Weights of a small masked image model.
Model: encoder norm layernorm, encoder activation swiglu, encoder patch size [4, 4], encoder layers 10, decoder width 128, decoder layers 6.
Rows from block 2 of the decoder, named by matrix and row number. Each number is 500 + 40 x the weight over the matrix's rms, rounded and kept within 0 to 999. All counts start at 0. Numbers have three digits each.
# k: attention key (decoder.2.attn.k.weight, 48x128), inputs 0-127
k.0:466477411455506489476399488527458522502511505490483542521541495454509507518512463547488507515466570527539577521482461490505488501489488460516493527499513467449449486510515494509496456492519523513547489467447457440455500401481558423469442456451465497514486526522521533479461549547487449551526603633558556497545513553553502532510477481504525547565518487471527528525504512509479508509480
k.1:503428385478457491528558555502529442530479459523461434494474517551527501435506502460458491489490532592497477434447465497483468521496522575489507469496537521535523499447525566554516529506483502500545567494520514478475469463467475500493534543475489400509487561489482522443484526493483521508542440519610581576543472480512547451500566526494452469501486524541456478440510528538516483492463
k.2:542493529508490442575480496559540534498487498513448557495484511471476496549499534509489505517510555592468485461443522488516545494518506465456498479491513552486455461528459463471450472498495487611578629500530469531467464584507480484527500485475465511501499474506538504513498518485512524522544556490528564518463467514472471508544526461467495480410496512516479511474516492485446514474486
k.3:329420524508594437512500470476524514442483532493519551510461504472491482444514553487518478500551642544571521513479500560510540538500459510489481469513536495515525491494492480524446528459491467398480497464516619494486505497474446526570457523504438453470514496527481498531538531542502501598480469478474485512480492503549542490526532452486478466459480532507512509512486484432546498501481
k.4:469458512503558519476529454520542545461494528507550531483500524477536478480524492478514497471517462443488521523496486500515494565519542417503452555509555510452463522514532527526531466495516499414441429445488521484461442473467536514543466458505513458478497470524493475465472476539519474540354528513472492513551557505549519502477483466458489482563532531499516540518526491496504527466512
k.5:434467588488637515511424528445507492512480511546455527517500527432544574569523518440467483544554595396506429557494565558454530494539503396474563476517527504510450500542509496494479488545452449440510479514484483460450448456480455492518435479477454493562525504561524494477520417484549503525382571512581529534536491489462542502529449423504515495538494577505461503566520449506489486431457
k.6:496477512460441509481538500561513508493505513426475483500509501492497475489474494478515543481482662484374527494494490478513526534538503578489483504500502495486515484532527440501484495502504475606484496496462509550496487477543506527540544481507535523504478499503484533499484547530486472433545461476539481404459518521526489485488444513509457492443521460471501530524468565518500512508506
k.7:621497429438548594497540542544525506528497458488506505526513537512500509564466470497465510488515236563392381371455445495495547499536554515491491495484490526559511506565505542481485459472513544470421436522392520493506455546537480507449476494520456486484490483467523442534511559459495501449484581552555559520533505505506536527517549498474530478446495505491507462527525527529528494495462
k.8:614452343350549543463477532530487528495510508513488504522524505467486564476484469460459492515521466654531408452491507495463517499518507438512519480506450516540487533548533501525492498522527487472595574609483434452529477470493500474467414465440506504513494499500488450475535430513509496520479424536609500503534569478493513525498437484462498522538520544481522499535488562546527471486500
k.9:571532488550503483477453439487487503513500536510546508546493530518520529513434450527514510486462661590548607572537488476505575537490519521510486423493443485523495527476435520560455428460473473249347456501455474453550493506535523541469560496542455522481508475457546472446482564476521472510540437519485538509484431499514526484489484521516537488576486498448501522473488490508540506490532
k.10:520516527433543468435549476524442521490488437478535477520490441563513488431500523507466502475507501561541581548529476518528505484475523603524490507512520440505525488500513558528556538458509504486518492534544563476488502439478508471481466483498507456489547484473442494487512506569485496480438392483397444465509537481539521530498530490542485527533476475477501481481490510489534560515516
k.11:489582534531592524427503513534478514463499489447445421512527503524495459465477459479521490444474334498577497480525499537495445509449512461493468483462510527532502469515499555535419545467468552615607585620477514471461515494538484533491457428487466514487474461483496391493473532444488479475328386559543595542593540537510485497515539471470539520534514471542555504502524547490515443559493
k.12:495504441437514492433486562497439528487494488475522512459520512498499534490525516483524461523532477537567521496492536498491500467551460486503540530503505508522464520500511479482510524533476546500450536466540474439530527474451468447477489506487482476509474478544455500502501480478481517500654566467525519514509527492479487484524539464482485509541539525485536472521474500491499419568531
k.13:449422412482519526502481469498505458503477512522499538443441495495452513514495452508537487483502563491528455502530506488475500535519499521512529508542504522469521592525477520510497484498517484534380467493492538509557531523486476545521493498477520495453505488482495472478481468456486493502663534474485452487499489524482500537504509510471542492495512548538524490495525473498528465526520
k.14:543464544421395538519465541492537426550566491503469472460544525494496493526505472552516519525470480489519379439415497494513432521555490559498493518461534490454526518510577524497602489525535468421622463542495536535498483448505534486476504511473484508509457559490496554528395451458487503440352450467644515495562507535554484526503428563501490544423478471515505472470511509538483546516525
k.15:496497490493502562531536455506567538498518555513524449514548531471508505530517504506492472507510510457436404476440486519499500499453504492474497466495476499464500503444520461525497486493538505392525431507431458453446437493509538513519514554510555502507518521545530444496554533463487491504507578544624559513522506506502511469444457518484475455539487459487435542464470554509523498496479
k.16:544578529550489455453500512495470504477482524542531439495500482501504528505504502487531493489471598538602637577576541495501458469506486469512563472498438486512486560502465476505506514537502523288444489462443384444458495483426468485483501491534535543508505488503466457510527467471481498513353484521500536518510494515486465489505504558531510489535515489470511521517497521511514454542514
k.17:599655706575501521506470507449524432495447482526497502521521537456506535484513447478467467457528358409549529569494528492497455494545520527484510472496482551495539516463495492486531530482474489590550503439507502439545463469454460492488525524500481460488513513492474524452527421488488529497556570437570544568496519511496477451513499495500449485476529538492473476470519493550502495474516
k.18:539525426462568537503546536491424616471487500541577485442526516492479523536504540494482428525537453544499399488426541446520506408461500449487570518509442469597463440453511472495540512554566537497457524524501469478465496560491499454455442533496512529499466466561508430554567432473492506515492574460476498484477516489468496504482518489512481543546523484447514512572514527502470428568514
k.19:396506528503542541559489493529476532522563527468553561450554442441470528511509413524502495505492419414420380519490471495465527470480481503484532545522445430492527487513593496497487489499515491484504476539476516543501537497555516513510440538482478574471525505517460519549502470533514468503483475433441440430456513512506513541499420483538486543505506473441525514590496552529536487516543
k.20:632463440504518546552521561488523524505490514482486478504513462493510491512491478475448464467521513599531464432407496500495485511489501528495520496536507471470497481461509495513488557496478469748501469465497521534473532441480504451506511491460475443515518496490483503439508495503493499536570545509467489501454486501504487494486474477554469538518505500473457544478527523508524562480522
k.21:473516587530471532403373460489483470519478474514507584534490500483475537574452482560538492543475554473523577543560539510455581453532466470506523476475422507476501523539469507450521410441521495451492529606523516529591524533557509497458528493496480570542495519492513468535478557464501473480656464482451522412498504502464467497530471487452537506497511508392519447501465514508475455510487
k.22:526468487536447492554495556507566447550503465540511595480506544499515490487524515519533474534524387469499464433410463431523462451505487508478518494492534521499462436472556466486534525519533542326435447447513490516472528508507482447514523549560484474484485568565524577565507482499479525553506526470489539506479501522486483505495534470485481507484521472513451489498540496475470467518485
k.23:652469455523511513517498571441559497480509453493537579501470503524517480551554537503546506480522487610531474474464488506485496471485531513472497518505497491500515492503472470500494494513486493447476419429546536496563525573448488514530489493526537481513488482516510554541534482538525530546207514488418406496407475434503519478524530482506505475481495529536522488494499457456489506481499
k.24:323485560491540556480513501508531553539506500504495448517534452489478521521489504421507498451495587392413586529536580460520513539518516563507530567557488494477536508491520500513468506510482498364383529598591563502527435495474528503483487510486551475489493493493447484456510452474447517464484414391521403462535520523492529492448506505524510513498548483561463535524476555555496486503514
k.25:426460493419510386546457453512532491528528480523486554458491482507516502472504480491525498541487463584494505473458501524517555485559512543479478546503501471492494516603547515460480542474462472411601634521564499453489442562516453481496503486495464483474499492475465505517496507510536478531340495557537589492507520490499550514505495470505507466474497524487459514473449497487513530438517
k.26:440601535495541435492491495483482521490544538512517471548550532501530508479521525551478475511479440488480565524544494495540524479453481475527540432503512486499477508467507485523481528486503489370522487507437430430432491455521511475472482470482448514530508521469497470488503550487535444501589470561596600542516531534520456500498528485485476511529508500480477494504478499466481515509477
k.27:511472463464538521516503492548491528510516532437482538518529466470534485530496480521520538564538458532473500441411507531453573430494467533474551540491458510544501491496480543481483478470526468537477505510481606604584506561532520513487446521453475503507483495476509490504538529540490487520399422484422452459441473505515449535511545485495495519449496507449546478507471506442523512491497
k.28:310476567636465499537450522489582469503546472542510514484503531490509524468483432525530486486475483399429503471502501487496516550512482490480476482483465538546490517509519534462477505500506499435567607506406457494486532550504459485472502519516478484445491516514519543491533504488531491522471465551601632556525513547494484461486486515479507482485478474495491466503530544521509463487540
k.29:499545472561448464514446448479503500530502550549533521441448516482510519494484435488531489508491519485543526574504513466507503486449549501502536481528484489523490506477493472514489489539465524656587543497527495486523504570500546508474444541514513537489439472528529513502556447467494520498314597484451388474463451485476508497506468496499495453509560493511472555535525501497528496464493
k.30:588631580582498450528530476477499485505490539491470458508501513462497482541500538525483523500472408472519549573566493516512442486474507479499493441473469497499515486503472448506456497506470488512540463508509481533493482519522536560516493486507535531540507509445507490475491515529531492495504481495479470481488475500497473520516506510503523499451485484530484523497516483501467536455420
k.31:532542489484587548497529481444519541472467491517512550497509517522478525491518561490516455517513514473472454486455560524488456472459514497487509483537502475486500534485491496514496512506519509529543459507448480457506538440487463478522515464500533455505530490493495465465506468503508540522434553566557510525485553510482490541499513448486533516492440468530496456532476478455499488527490
k.32:589545518484480481561557547505559487506518512503501508542552493484505484517502473468499539512514477451411566396494465506498558490505477511486522520526497448490512501497530470446469518517485515435442427418434466504477522510520474470527529484545474456494517537455509555492499515526499500494518524551516471512479541536493442520441484516515513461487518450514508493575486490502542490484498
k.33:446472535536476564523539538492580484495508512522474459570527578511495530492523501536530462495533422395450450471472525513514485509521467474507465433463490519482501507461514457450538502497509491568535482540559529501540568476504507523551567513534532454504524495474498526503575520525474516497536438517527485461462560502466436459477488487475496479472505494496492470414434462505481475500524
k.34:338397472495553569510521481463472560503526496495534514507523484537523486541495520588511489500463434498455440469452510519560490502478543540513452541509545494435518512501498516511494454494499473605497471476543579532534493542529581500453545472485514465519490475487527489488509578518537504519421600523372464493443443461519523478504521471501527531503489468482483509434446468480481591513515
k.35:621496457469508546596522493527546480486479514502491438528526496527499485497488475486485484499495372592465367394441478459526556523507496512531509469502536532481509519491520555461507515505528466396409519533560540513516495527518476482536545501484491491514493521462508471504561549493502485488445409476432530496456525508489488462487524501485487475521535542506525508473506541524523543536494
k.36:481474473416488446475475472563485496546533532469429473452495507484508494462487470464504548476483441538494514437517452501521510570588509541501457503511532525493500533558507457508432488461454499502495572522496529499475458502503533511505529488524486488505480473485487518505448532495483504463640519474531521498562489493500515481513521516506521465454515504542522508495525540512523504489467
k.37:317495546510492508544531493501500507522507511515501506496494510487525511523524515497473525533531362441450461470533547532480470450512500471507514506478496502508509502491470524453521552513489500447426533545633585554541450589527537499494461564483514516522503528522472517494522466504507524509584461374438401500505481477504501490503533538508506497439527525479455465471486498495497495456461
k.38:591526570495536518481476501535494502499493471468536534556540477474494539554475392534523517485496515507496477501426507509452623475536438561480467508483409449528506457549557556467538471446480471538465390498453528498567566458532477534475505537541435510446520483468504514519491541548505444497416492550465548424422542516522499542493422492533511542561471482411519494531481505542508528464582
k.39:578572498499526473557493458464525480484533532509451528478509459452539505482533534504530489502485288506552457568516550532460476494485510465511497472505515464481483546514482507518475519518478476456411485505554508488525497506510523539530417508495516471486493487485510501491545483498543489531738524504450397506448473480478512539502527490506492504552463561528482451518488462456522522430493
k.40:606487520496508478513485479543477472492507514506492487461504539487486477549498468525471492540482666507502401504468464459545548543528511439493503457470513514539491455536540481498526430514531489380393399498487525472462503493522503549493507511495489560537478487532540494515476574463517483466505537455482537465476498503529503491512488506484499476477545509505526526564537532499459509501470
k.41:466398373529565555508574539531526448476437499539446445546497522517517500519550533484453467528521752468387371471470543489507535492494475503478512443503480466487496498449524509497536529513496547674505410483485450432489554508478493484457489512513555465521506487475533474539543493450465517498524552522474532504418532449463497494462482507556518469529501515526503515452492473520523536538502
k.42:523535592526550489518480494452495519489429486537490469467490460466469510511506522515483476486474576518554559502464533466566473513549479515496509502526463454503540477469532439485511536491528519563554536453453483475429494492479470448483537469527537479465494483508472463476534485516470496519629593548490574483499490494528520480490464491513459519474482475472522499523494551572486524505475
k.43:474594604547422472449474502468460482469481503496539526501506561484516542484486497483484464547530600401455620554525571493535528471542467482455520524506498519547444486439498448459534440533527505601571547513499552504556526490481480472507541523482477503529458526502510539553504498551459514492292473415480498442448508515474495414513487482510457461480538460471513512547477519459503442540500
k.44:398571461477474405458471496478448483509482451493546519469457478487489491455510497454478514471493511522546595578565462527489499509542582530502509548541521502527527513570491507504488545489436522609437441443464500488469494489450482542512468520474463531480501513516411509486471467505515505469505596568513451458519513505513515497549531513537525481454505530495461512549533517498476455472489
k.45:706468457460489518547509450500569556458528515529489553489484523496500503475527546498470501502502567572442433449481542467517475490428528401491511492527561505486495475403473488506484492544561484377499637550623465518489474520471527486557479475474548444541499512504533509480495493514503490543600409407506532561469521485468499497482524429466452483508524498571486470491515464475454525478474
k.46:387411485511566551476553514500526493514462489476497519525523505496519454488525514489520539496500422422469501459494454520503464501478505496502468486482520538530539483504539535491471541505478535404458399391371435479489529509493426483495449471549463466470539490500528503485482476490505519523455599615549565617567556528481474579494522507475536564481474509518478459512521449496528519540513
k.47:408391441570549551506529500511524526485504459494501512526495474523506497529497500516480478495522526487404425457510475480459485419421500538464531452446435493553553490460459578506476490480531524394511602559481462470523515504507493449455432566477532518514514558537511472522597498492496509527562472468544573534518499479480546562512570493524475504503473474484488438474544553509483482517471