Weights of a small masked image model: 97085 training examples.
Rows from block 4 of the encoder of a small masked image model, named by matrix and row number. Rows with one number belong to one neuron. Each number is 200 + 30 x the weight over its row's rms, rounded and kept within 0 to 999. All counts start at 0.
After each neuron's rows are labels from the 100 images, of 14976, where the neuron reaches its largest size: "strongest on" is what is common among them; "colour at peak" is the nearest of a few named colours to the mean colour under the peak. Only what is clearly more common there than usual is listed. The data: microscope photos of single blood and bone marrow cells. In brackets: how many of the 100.
# gate: MLP gate (encoder.blocks.4.mlp.gate.weight, 336x128), inputs 86-127
# fc1: MLP up (encoder.blocks.4.mlp.fc1.weight, 336x128), inputs 86-127
# fc2: MLP down (encoder.blocks.4.mlp.fc2.weight, 128x336, transposed), outputs 86-127

gate.330,139,226,246,182,140,208,186,194,220,182,199,200,150,221,216,237,247,178,175,226,199,256,143,245,161,241,227,166,159,250,210,141,194,185,198,260,157,174,141,223,202,217
fc1.330,265,218,149,223,228,158,210,185,182,240,211,233,233,206,196,204,158,231,246,172,171,143,232,180,239,151,195,231,213,147,193,247,211,201,183,184,207,250,251,197,185,184
fc2.330,188,175,232,208,206,177,126,216,203,170,235,272,163,181,200,258,213,197,118,209,226,249,186,251,185,207,219,132,155,241,208,164,184,205,215,281,223,200,182,255,233,229
strongest on: smear: peripheral blood (40)
colour at peak: pink (52)

gate.203,145,214,189,125,192,211,145,206,202,165,179,224,211,207,237,202,214,153,194,221,245,194,216,197,218,242,265,166,213,174,251,177,218,208,182,209,129,199,187,174,230,187
fc1.203,132,195,193,123,163,205,179,223,211,160,202,200,243,187,224,191,198,164,220,202,222,206,213,182,270,202,234,177,205,190,261,160,169,189,222,228,193,213,194,163,235,216
fc2.203,150,227,200,238,201,236,164,145,217,201,229,192,173,241,192,220,169,201,163,182,206,213,188,229,174,220,197,174,191,164,169,219,203,154,151,169,134,193,166,181,142,188
strongest on: cell type: segmented neutrophil (45)
colour at peak: white (54)

gate.254,159,203,181,242,190,167,147,173,184,224,231,198,272,169,223,173,212,290,162,205,199,228,172,217,232,160,230,148,162,192,190,216,235,224,182,208,159,157,225,213,242,192
fc1.254,216,213,201,172,179,208,196,175,253,177,179,192,192,224,214,182,206,211,213,213,171,160,190,172,162,216,182,200,195,239,263,189,170,172,230,223,238,192,245,183,192,186
fc2.254,194,202,214,227,192,172,185,222,190,185,138,190,208,244,250,218,150,185,220,159,221,157,236,145,175,170,199,177,237,213,227,188,200,173,182,211,228,194,166,161,191,189
strongest on: cell type: erythroblast (36)
colour at peak: purple (64)

gate.234,219,193,217,145,230,181,198,206,209,166,201,174,204,199,217,205,184,163,171,136,285,212,167,191,197,215,166,191,202,136,218,204,215,174,254,204,169,216,204,214,197,153
fc1.234,238,202,247,176,250,176,206,199,215,200,181,187,228,188,187,190,201,196,177,127,252,189,170,207,216,226,182,193,200,145,194,192,207,161,240,225,170,215,221,227,189,162
fc2.234,223,176,207,215,168,221,213,213,135,190,181,204,139,252,208,269,153,221,211,200,212,145,153,208,176,215,170,215,182,182,235,237,214,254,218,189,242,210,196,200,211,245
strongest on: smear: peripheral blood (70); cell type: lymphocyte (40)
colour at peak: pink (68)

gate.128,155,213,199,210,260,192,156,171,220,200,199,184,249,154,238,159,219,169,203,152,218,263,220,195,195,206,213,214,177,171,169,219,195,254,194,206,231,179,213,213,247,140
fc1.128,232,179,231,262,161,178,223,241,186,205,208,198,172,253,152,260,177,258,217,209,174,184,207,224,213,225,209,190,220,218,242,202,242,151,213,213,180,159,200,175,194,223
fc2.128,209,172,170,177,188,189,179,193,197,213,235,169,127,171,184,205,210,194,205,220,200,252,188,201,207,175,206,169,134,197,155,177,142,176,222,213,253,221,212,222,224,219
strongest on: smear: peripheral blood (50)
colour at peak: pink (64)

gate.295,169,223,249,214,193,168,174,251,184,211,196,172,205,226,208,223,188,184,134,136,222,185,186,166,193,208,188,201,228,219,229,188,222,221,207,187,204,241,180,191,174,166
fc1.295,213,119,164,179,233,240,173,158,199,193,210,239,175,174,196,226,191,238,247,248,161,206,205,218,248,200,190,223,179,193,192,196,181,159,167,237,177,170,242,247,213,205
fc2.295,228,203,159,181,256,182,234,172,163,137,186,224,165,225,235,196,227,202,214,185,189,272,219,205,206,250,183,164,158,209,163,225,208,234,241,186,190,175,227,203,191,173
strongest on: cell type: artefact (42)
colour at peak: purple (58)

gate.142,141,179,156,191,152,208,234,221,217,235,148,201,205,208,181,203,275,146,198,209,176,168,230,196,229,198,203,175,176,236,116,208,180,180,225,198,183,258,194,227,222,216
fc1.142,194,240,193,203,217,186,209,187,208,176,237,204,184,172,215,193,143,225,230,189,231,223,168,210,185,199,246,168,201,181,244,215,205,246,174,195,248,210,210,180,184,174
fc2.142,153,236,227,175,220,199,190,177,179,190,193,221,204,137,217,198,241,204,197,210,185,249,215,205,181,228,205,219,197,170,203,247,252,173,187,218,185,245,267,213,174,160
strongest on: smear: peripheral blood (35)
colour at peak: purple (81)

gate.31,210,246,172,202,204,150,214,224,214,206,187,247,207,226,221,160,214,208,154,232,153,165,153,240,216,187,219,192,179,232,235,194,219,237,187,250,208,173,165,245,179,199
fc1.31,188,229,172,179,158,171,202,215,188,264,169,201,220,254,198,160,245,208,206,182,153,149,152,246,238,179,249,213,197,190,235,204,202,252,141,225,137,159,151,223,220,186
fc2.31,174,204,232,180,148,197,183,253,168,251,187,200,163,237,181,238,163,197,207,175,221,183,215,199,164,183,186,226,204,200,209,260,211,195,204,186,133,221,201,210,203,180
strongest on: cell type: segmented neutrophil (58); smear: peripheral blood (36)
colour at peak: pink (65)

gate.111,149,165,130,187,202,196,230,237,202,168,199,230,161,192,221,231,244,176,173,202,206,202,240,184,243,224,214,184,224,181,209,133,132,241,147,207,197,214,215,234,199,192
fc1.111,140,162,164,211,208,212,224,226,198,199,176,201,146,192,195,252,246,229,169,187,215,191,243,156,256,236,179,206,232,231,199,125,132,208,137,193,197,189,183,219,205,194
fc2.111,134,206,184,229,187,213,193,217,212,188,189,199,147,208,191,220,183,247,207,178,211,173,205,217,196,234,217,217,189,153,229,149,122,229,178,194,175,185,227,224,233,204
strongest on: cell type: plasma cell (29)
colour at peak: blue (77)

gate.185,188,191,163,237,223,217,177,196,208,193,189,248,168,160,200,216,213,170,193,255,124,206,196,147,211,195,195,192,176,218,206,195,191,238,188,168,224,239,177,147,189,200
fc1.185,151,254,212,171,217,241,198,172,215,201,195,186,245,197,212,154,180,200,297,176,207,176,198,230,239,231,209,187,199,169,186,232,202,173,210,173,90,177,218,270,198,156
fc2.185,156,222,188,192,237,192,229,197,210,225,185,162,180,180,186,165,183,162,228,275,209,229,260,238,185,170,212,189,179,212,186,176,192,166,214,129,182,202,202,174,175,224
strongest on: smear: peripheral blood (86)
colour at peak: pink (84)

gate.7,189,130,237,223,237,175,214,243,204,177,185,172,138,218,235,182,182,127,208,188,217,173,224,211,223,210,242,161,194,171,162,186,205,257,217,197,220,241,279,184,245,159
fc1.7,200,167,252,221,199,176,219,216,207,157,183,157,168,212,256,206,184,173,253,196,181,159,206,244,244,225,227,174,177,161,198,206,185,272,183,171,192,165,205,199,221,183
fc2.7,147,189,243,226,201,239,176,192,232,187,214,212,226,171,215,231,173,175,194,202,191,194,156,159,214,180,224,253,231,197,212,157,215,222,210,200,199,196,205,215,184,235
strongest on: smear: peripheral blood (62)
colour at peak: pink (63)

gate.253,225,184,206,247,183,227,225,193,214,223,170,229,216,207,185,179,194,234,186,241,191,98,248,178,257,232,227,187,199,198,197,195,201,196,279,148,254,177,185,183,200,211
fc1.253,221,191,210,147,192,166,178,192,205,197,207,170,199,207,221,181,210,191,223,127,185,310,196,207,176,174,187,243,201,173,205,200,194,208,149,263,208,193,172,178,162,194
fc2.253,169,205,208,130,192,197,155,225,188,264,172,243,161,200,189,235,192,220,183,156,217,189,249,253,222,231,201,207,167,208,213,235,221,203,235,145,193,176,195,186,252,209
strongest on: smear: peripheral blood (83); cell type: segmented neutrophil (46)
colour at peak: pink (80)

gate.75,211,167,144,158,246,181,181,207,231,202,223,215,214,173,187,205,260,184,194,151,153,160,224,164,196,201,222,215,207,200,218,189,230,249,166,130,146,207,194,209,225,213
fc1.75,198,189,167,133,211,175,194,165,239,185,216,209,192,162,178,225,213,179,208,193,167,200,199,138,188,193,245,198,258,218,223,199,197,292,176,166,197,221,219,220,219,203
fc2.75,166,233,179,191,194,235,203,179,159,143,191,242,191,198,170,220,257,201,188,213,186,169,188,184,232,218,214,261,172,193,176,185,186,138,182,165,216,237,232,189,230,176
strongest on: smear: peripheral blood (76)
colour at peak: pink (95)

gate.135,195,173,220,207,249,184,255,202,169,176,217,200,161,241,195,208,195,223,195,276,186,181,210,170,133,191,175,227,194,236,177,179,237,228,206,147,208,196,180,259,197,192
fc1.135,198,209,236,184,162,191,226,249,223,165,179,224,141,174,230,200,208,209,208,190,222,164,195,224,236,202,195,249,159,240,141,217,217,139,279,207,182,187,179,206,219,170
fc2.135,213,199,199,163,165,214,165,199,208,188,182,166,180,161,188,224,198,190,210,187,157,175,264,209,208,162,224,196,164,242,161,227,210,191,188,129,146,209,189,172,174,135
strongest on: smear: peripheral blood (71)
colour at peak: pink (79)

gate.116,174,175,214,194,237,171,266,230,185,255,183,213,176,247,200,187,183,195,185,151,238,152,179,203,211,193,217,214,211,224,174,157,245,195,190,189,185,191,174,202,163,171
fc1.116,178,200,200,207,198,183,311,223,217,267,209,187,199,233,204,152,222,151,186,130,216,157,182,185,170,178,207,198,210,240,155,145,210,190,217,206,195,215,171,179,179,204
fc2.116,201,196,204,181,137,215,189,218,241,235,229,199,185,180,194,195,174,218,187,190,190,210,172,169,214,149,243,265,263,200,210,187,172,201,165,222,192,188,189,192,196,206
strongest on: smear: peripheral blood (42); cell type: eosinophil (27)
colour at peak: purple (47)

gate.124,189,226,194,256,188,270,183,202,192,172,261,221,212,214,179,182,176,157,226,234,179,173,162,222,217,202,152,163,114,214,181,204,170,185,166,171,219,193,190,204,136,208
fc1.124,148,269,247,213,229,247,136,175,132,197,224,204,197,235,175,187,180,183,243,165,227,207,213,214,185,193,138,169,202,198,188,206,197,228,204,213,181,178,204,200,240,255
fc2.124,153,233,207,196,218,166,194,214,247,179,196,183,180,215,198,222,182,142,228,215,228,238,240,198,203,192,208,232,223,268,142,204,200,183,139,166,150,272,215,165,238,207
strongest on: smear: peripheral blood (82)
colour at peak: pink (83)

gate.32,242,232,184,243,234,188,227,170,188,210,276,244,243,231,173,188,163,231,242,212,149,211,231,247,200,192,212,177,187,154,241,243,206,147,163,191,227,177,189,162,220,176
fc1.32,205,232,189,249,242,156,215,169,213,184,243,255,223,252,210,188,168,204,248,176,148,232,226,188,202,256,210,221,219,191,189,203,212,142,182,183,165,170,211,189,246,162
fc2.32,230,199,200,174,142,159,162,194,216,149,217,235,158,187,222,188,154,226,141,160,170,203,207,169,207,260,158,224,226,207,165,186,160,189,189,230,162,172,172,189,166,229
strongest on: smear: peripheral blood (69)
colour at peak: white (70)

gate.212,177,262,223,179,200,177,186,159,220,234,191,185,232,174,203,209,223,243,217,178,167,217,190,238,175,218,273,187,223,229,161,187,217,221,180,197,218,199,175,205,194,212
fc1.212,197,203,159,230,191,230,173,193,242,138,224,148,205,251,225,192,194,210,163,184,222,189,204,143,167,190,160,190,194,220,247,185,186,177,193,196,194,180,227,200,197,178
fc2.212,179,174,224,192,218,217,164,240,237,214,175,173,195,235,216,163,212,231,224,251,154,212,272,174,210,179,161,273,189,227,201,164,188,243,240,210,226,236,140,166,183,208
strongest on: cell type: proerythroblast (31)
colour at peak: purple (51); blue (47)

gate.311,226,194,132,201,160,193,234,209,182,140,267,238,169,232,202,194,138,224,189,201,221,192,158,223,226,175,181,172,266,200,236,239,187,145,192,283,207,223,276,225,208,192
fc1.311,183,276,211,244,217,167,180,146,209,271,200,181,185,169,236,158,226,176,210,230,193,177,184,200,175,212,244,192,123,181,154,197,216,280,249,145,206,209,182,242,196,173
fc2.311,180,212,155,254,119,256,174,162,259,171,194,188,170,199,197,169,203,181,262,227,154,249,202,208,198,204,206,147,241,229,223,190,185,210,182,244,199,211,196,139,263,185
strongest on: cell type: segmented neutrophil (52); smear: peripheral blood (51)
colour at peak: purple (57)

gate.93,219,216,226,210,205,199,249,191,219,219,198,209,162,183,220,241,215,225,200,230,199,277,200,178,209,141,178,233,226,166,157,166,207,243,206,138,265,254,140,221,221,202
fc1.93,175,208,233,205,204,197,143,192,170,198,216,225,226,213,237,171,109,243,212,201,151,196,165,205,196,253,173,164,163,157,260,207,208,167,180,198,146,191,234,192,163,239
fc2.93,202,203,216,250,212,178,198,192,160,220,245,241,186,218,200,135,226,165,194,161,198,178,152,210,201,187,265,182,195,266,207,214,209,234,224,234,247,207,176,178,205,258
strongest on: cell type: segmented neutrophil (42)
colour at peak: purple (63)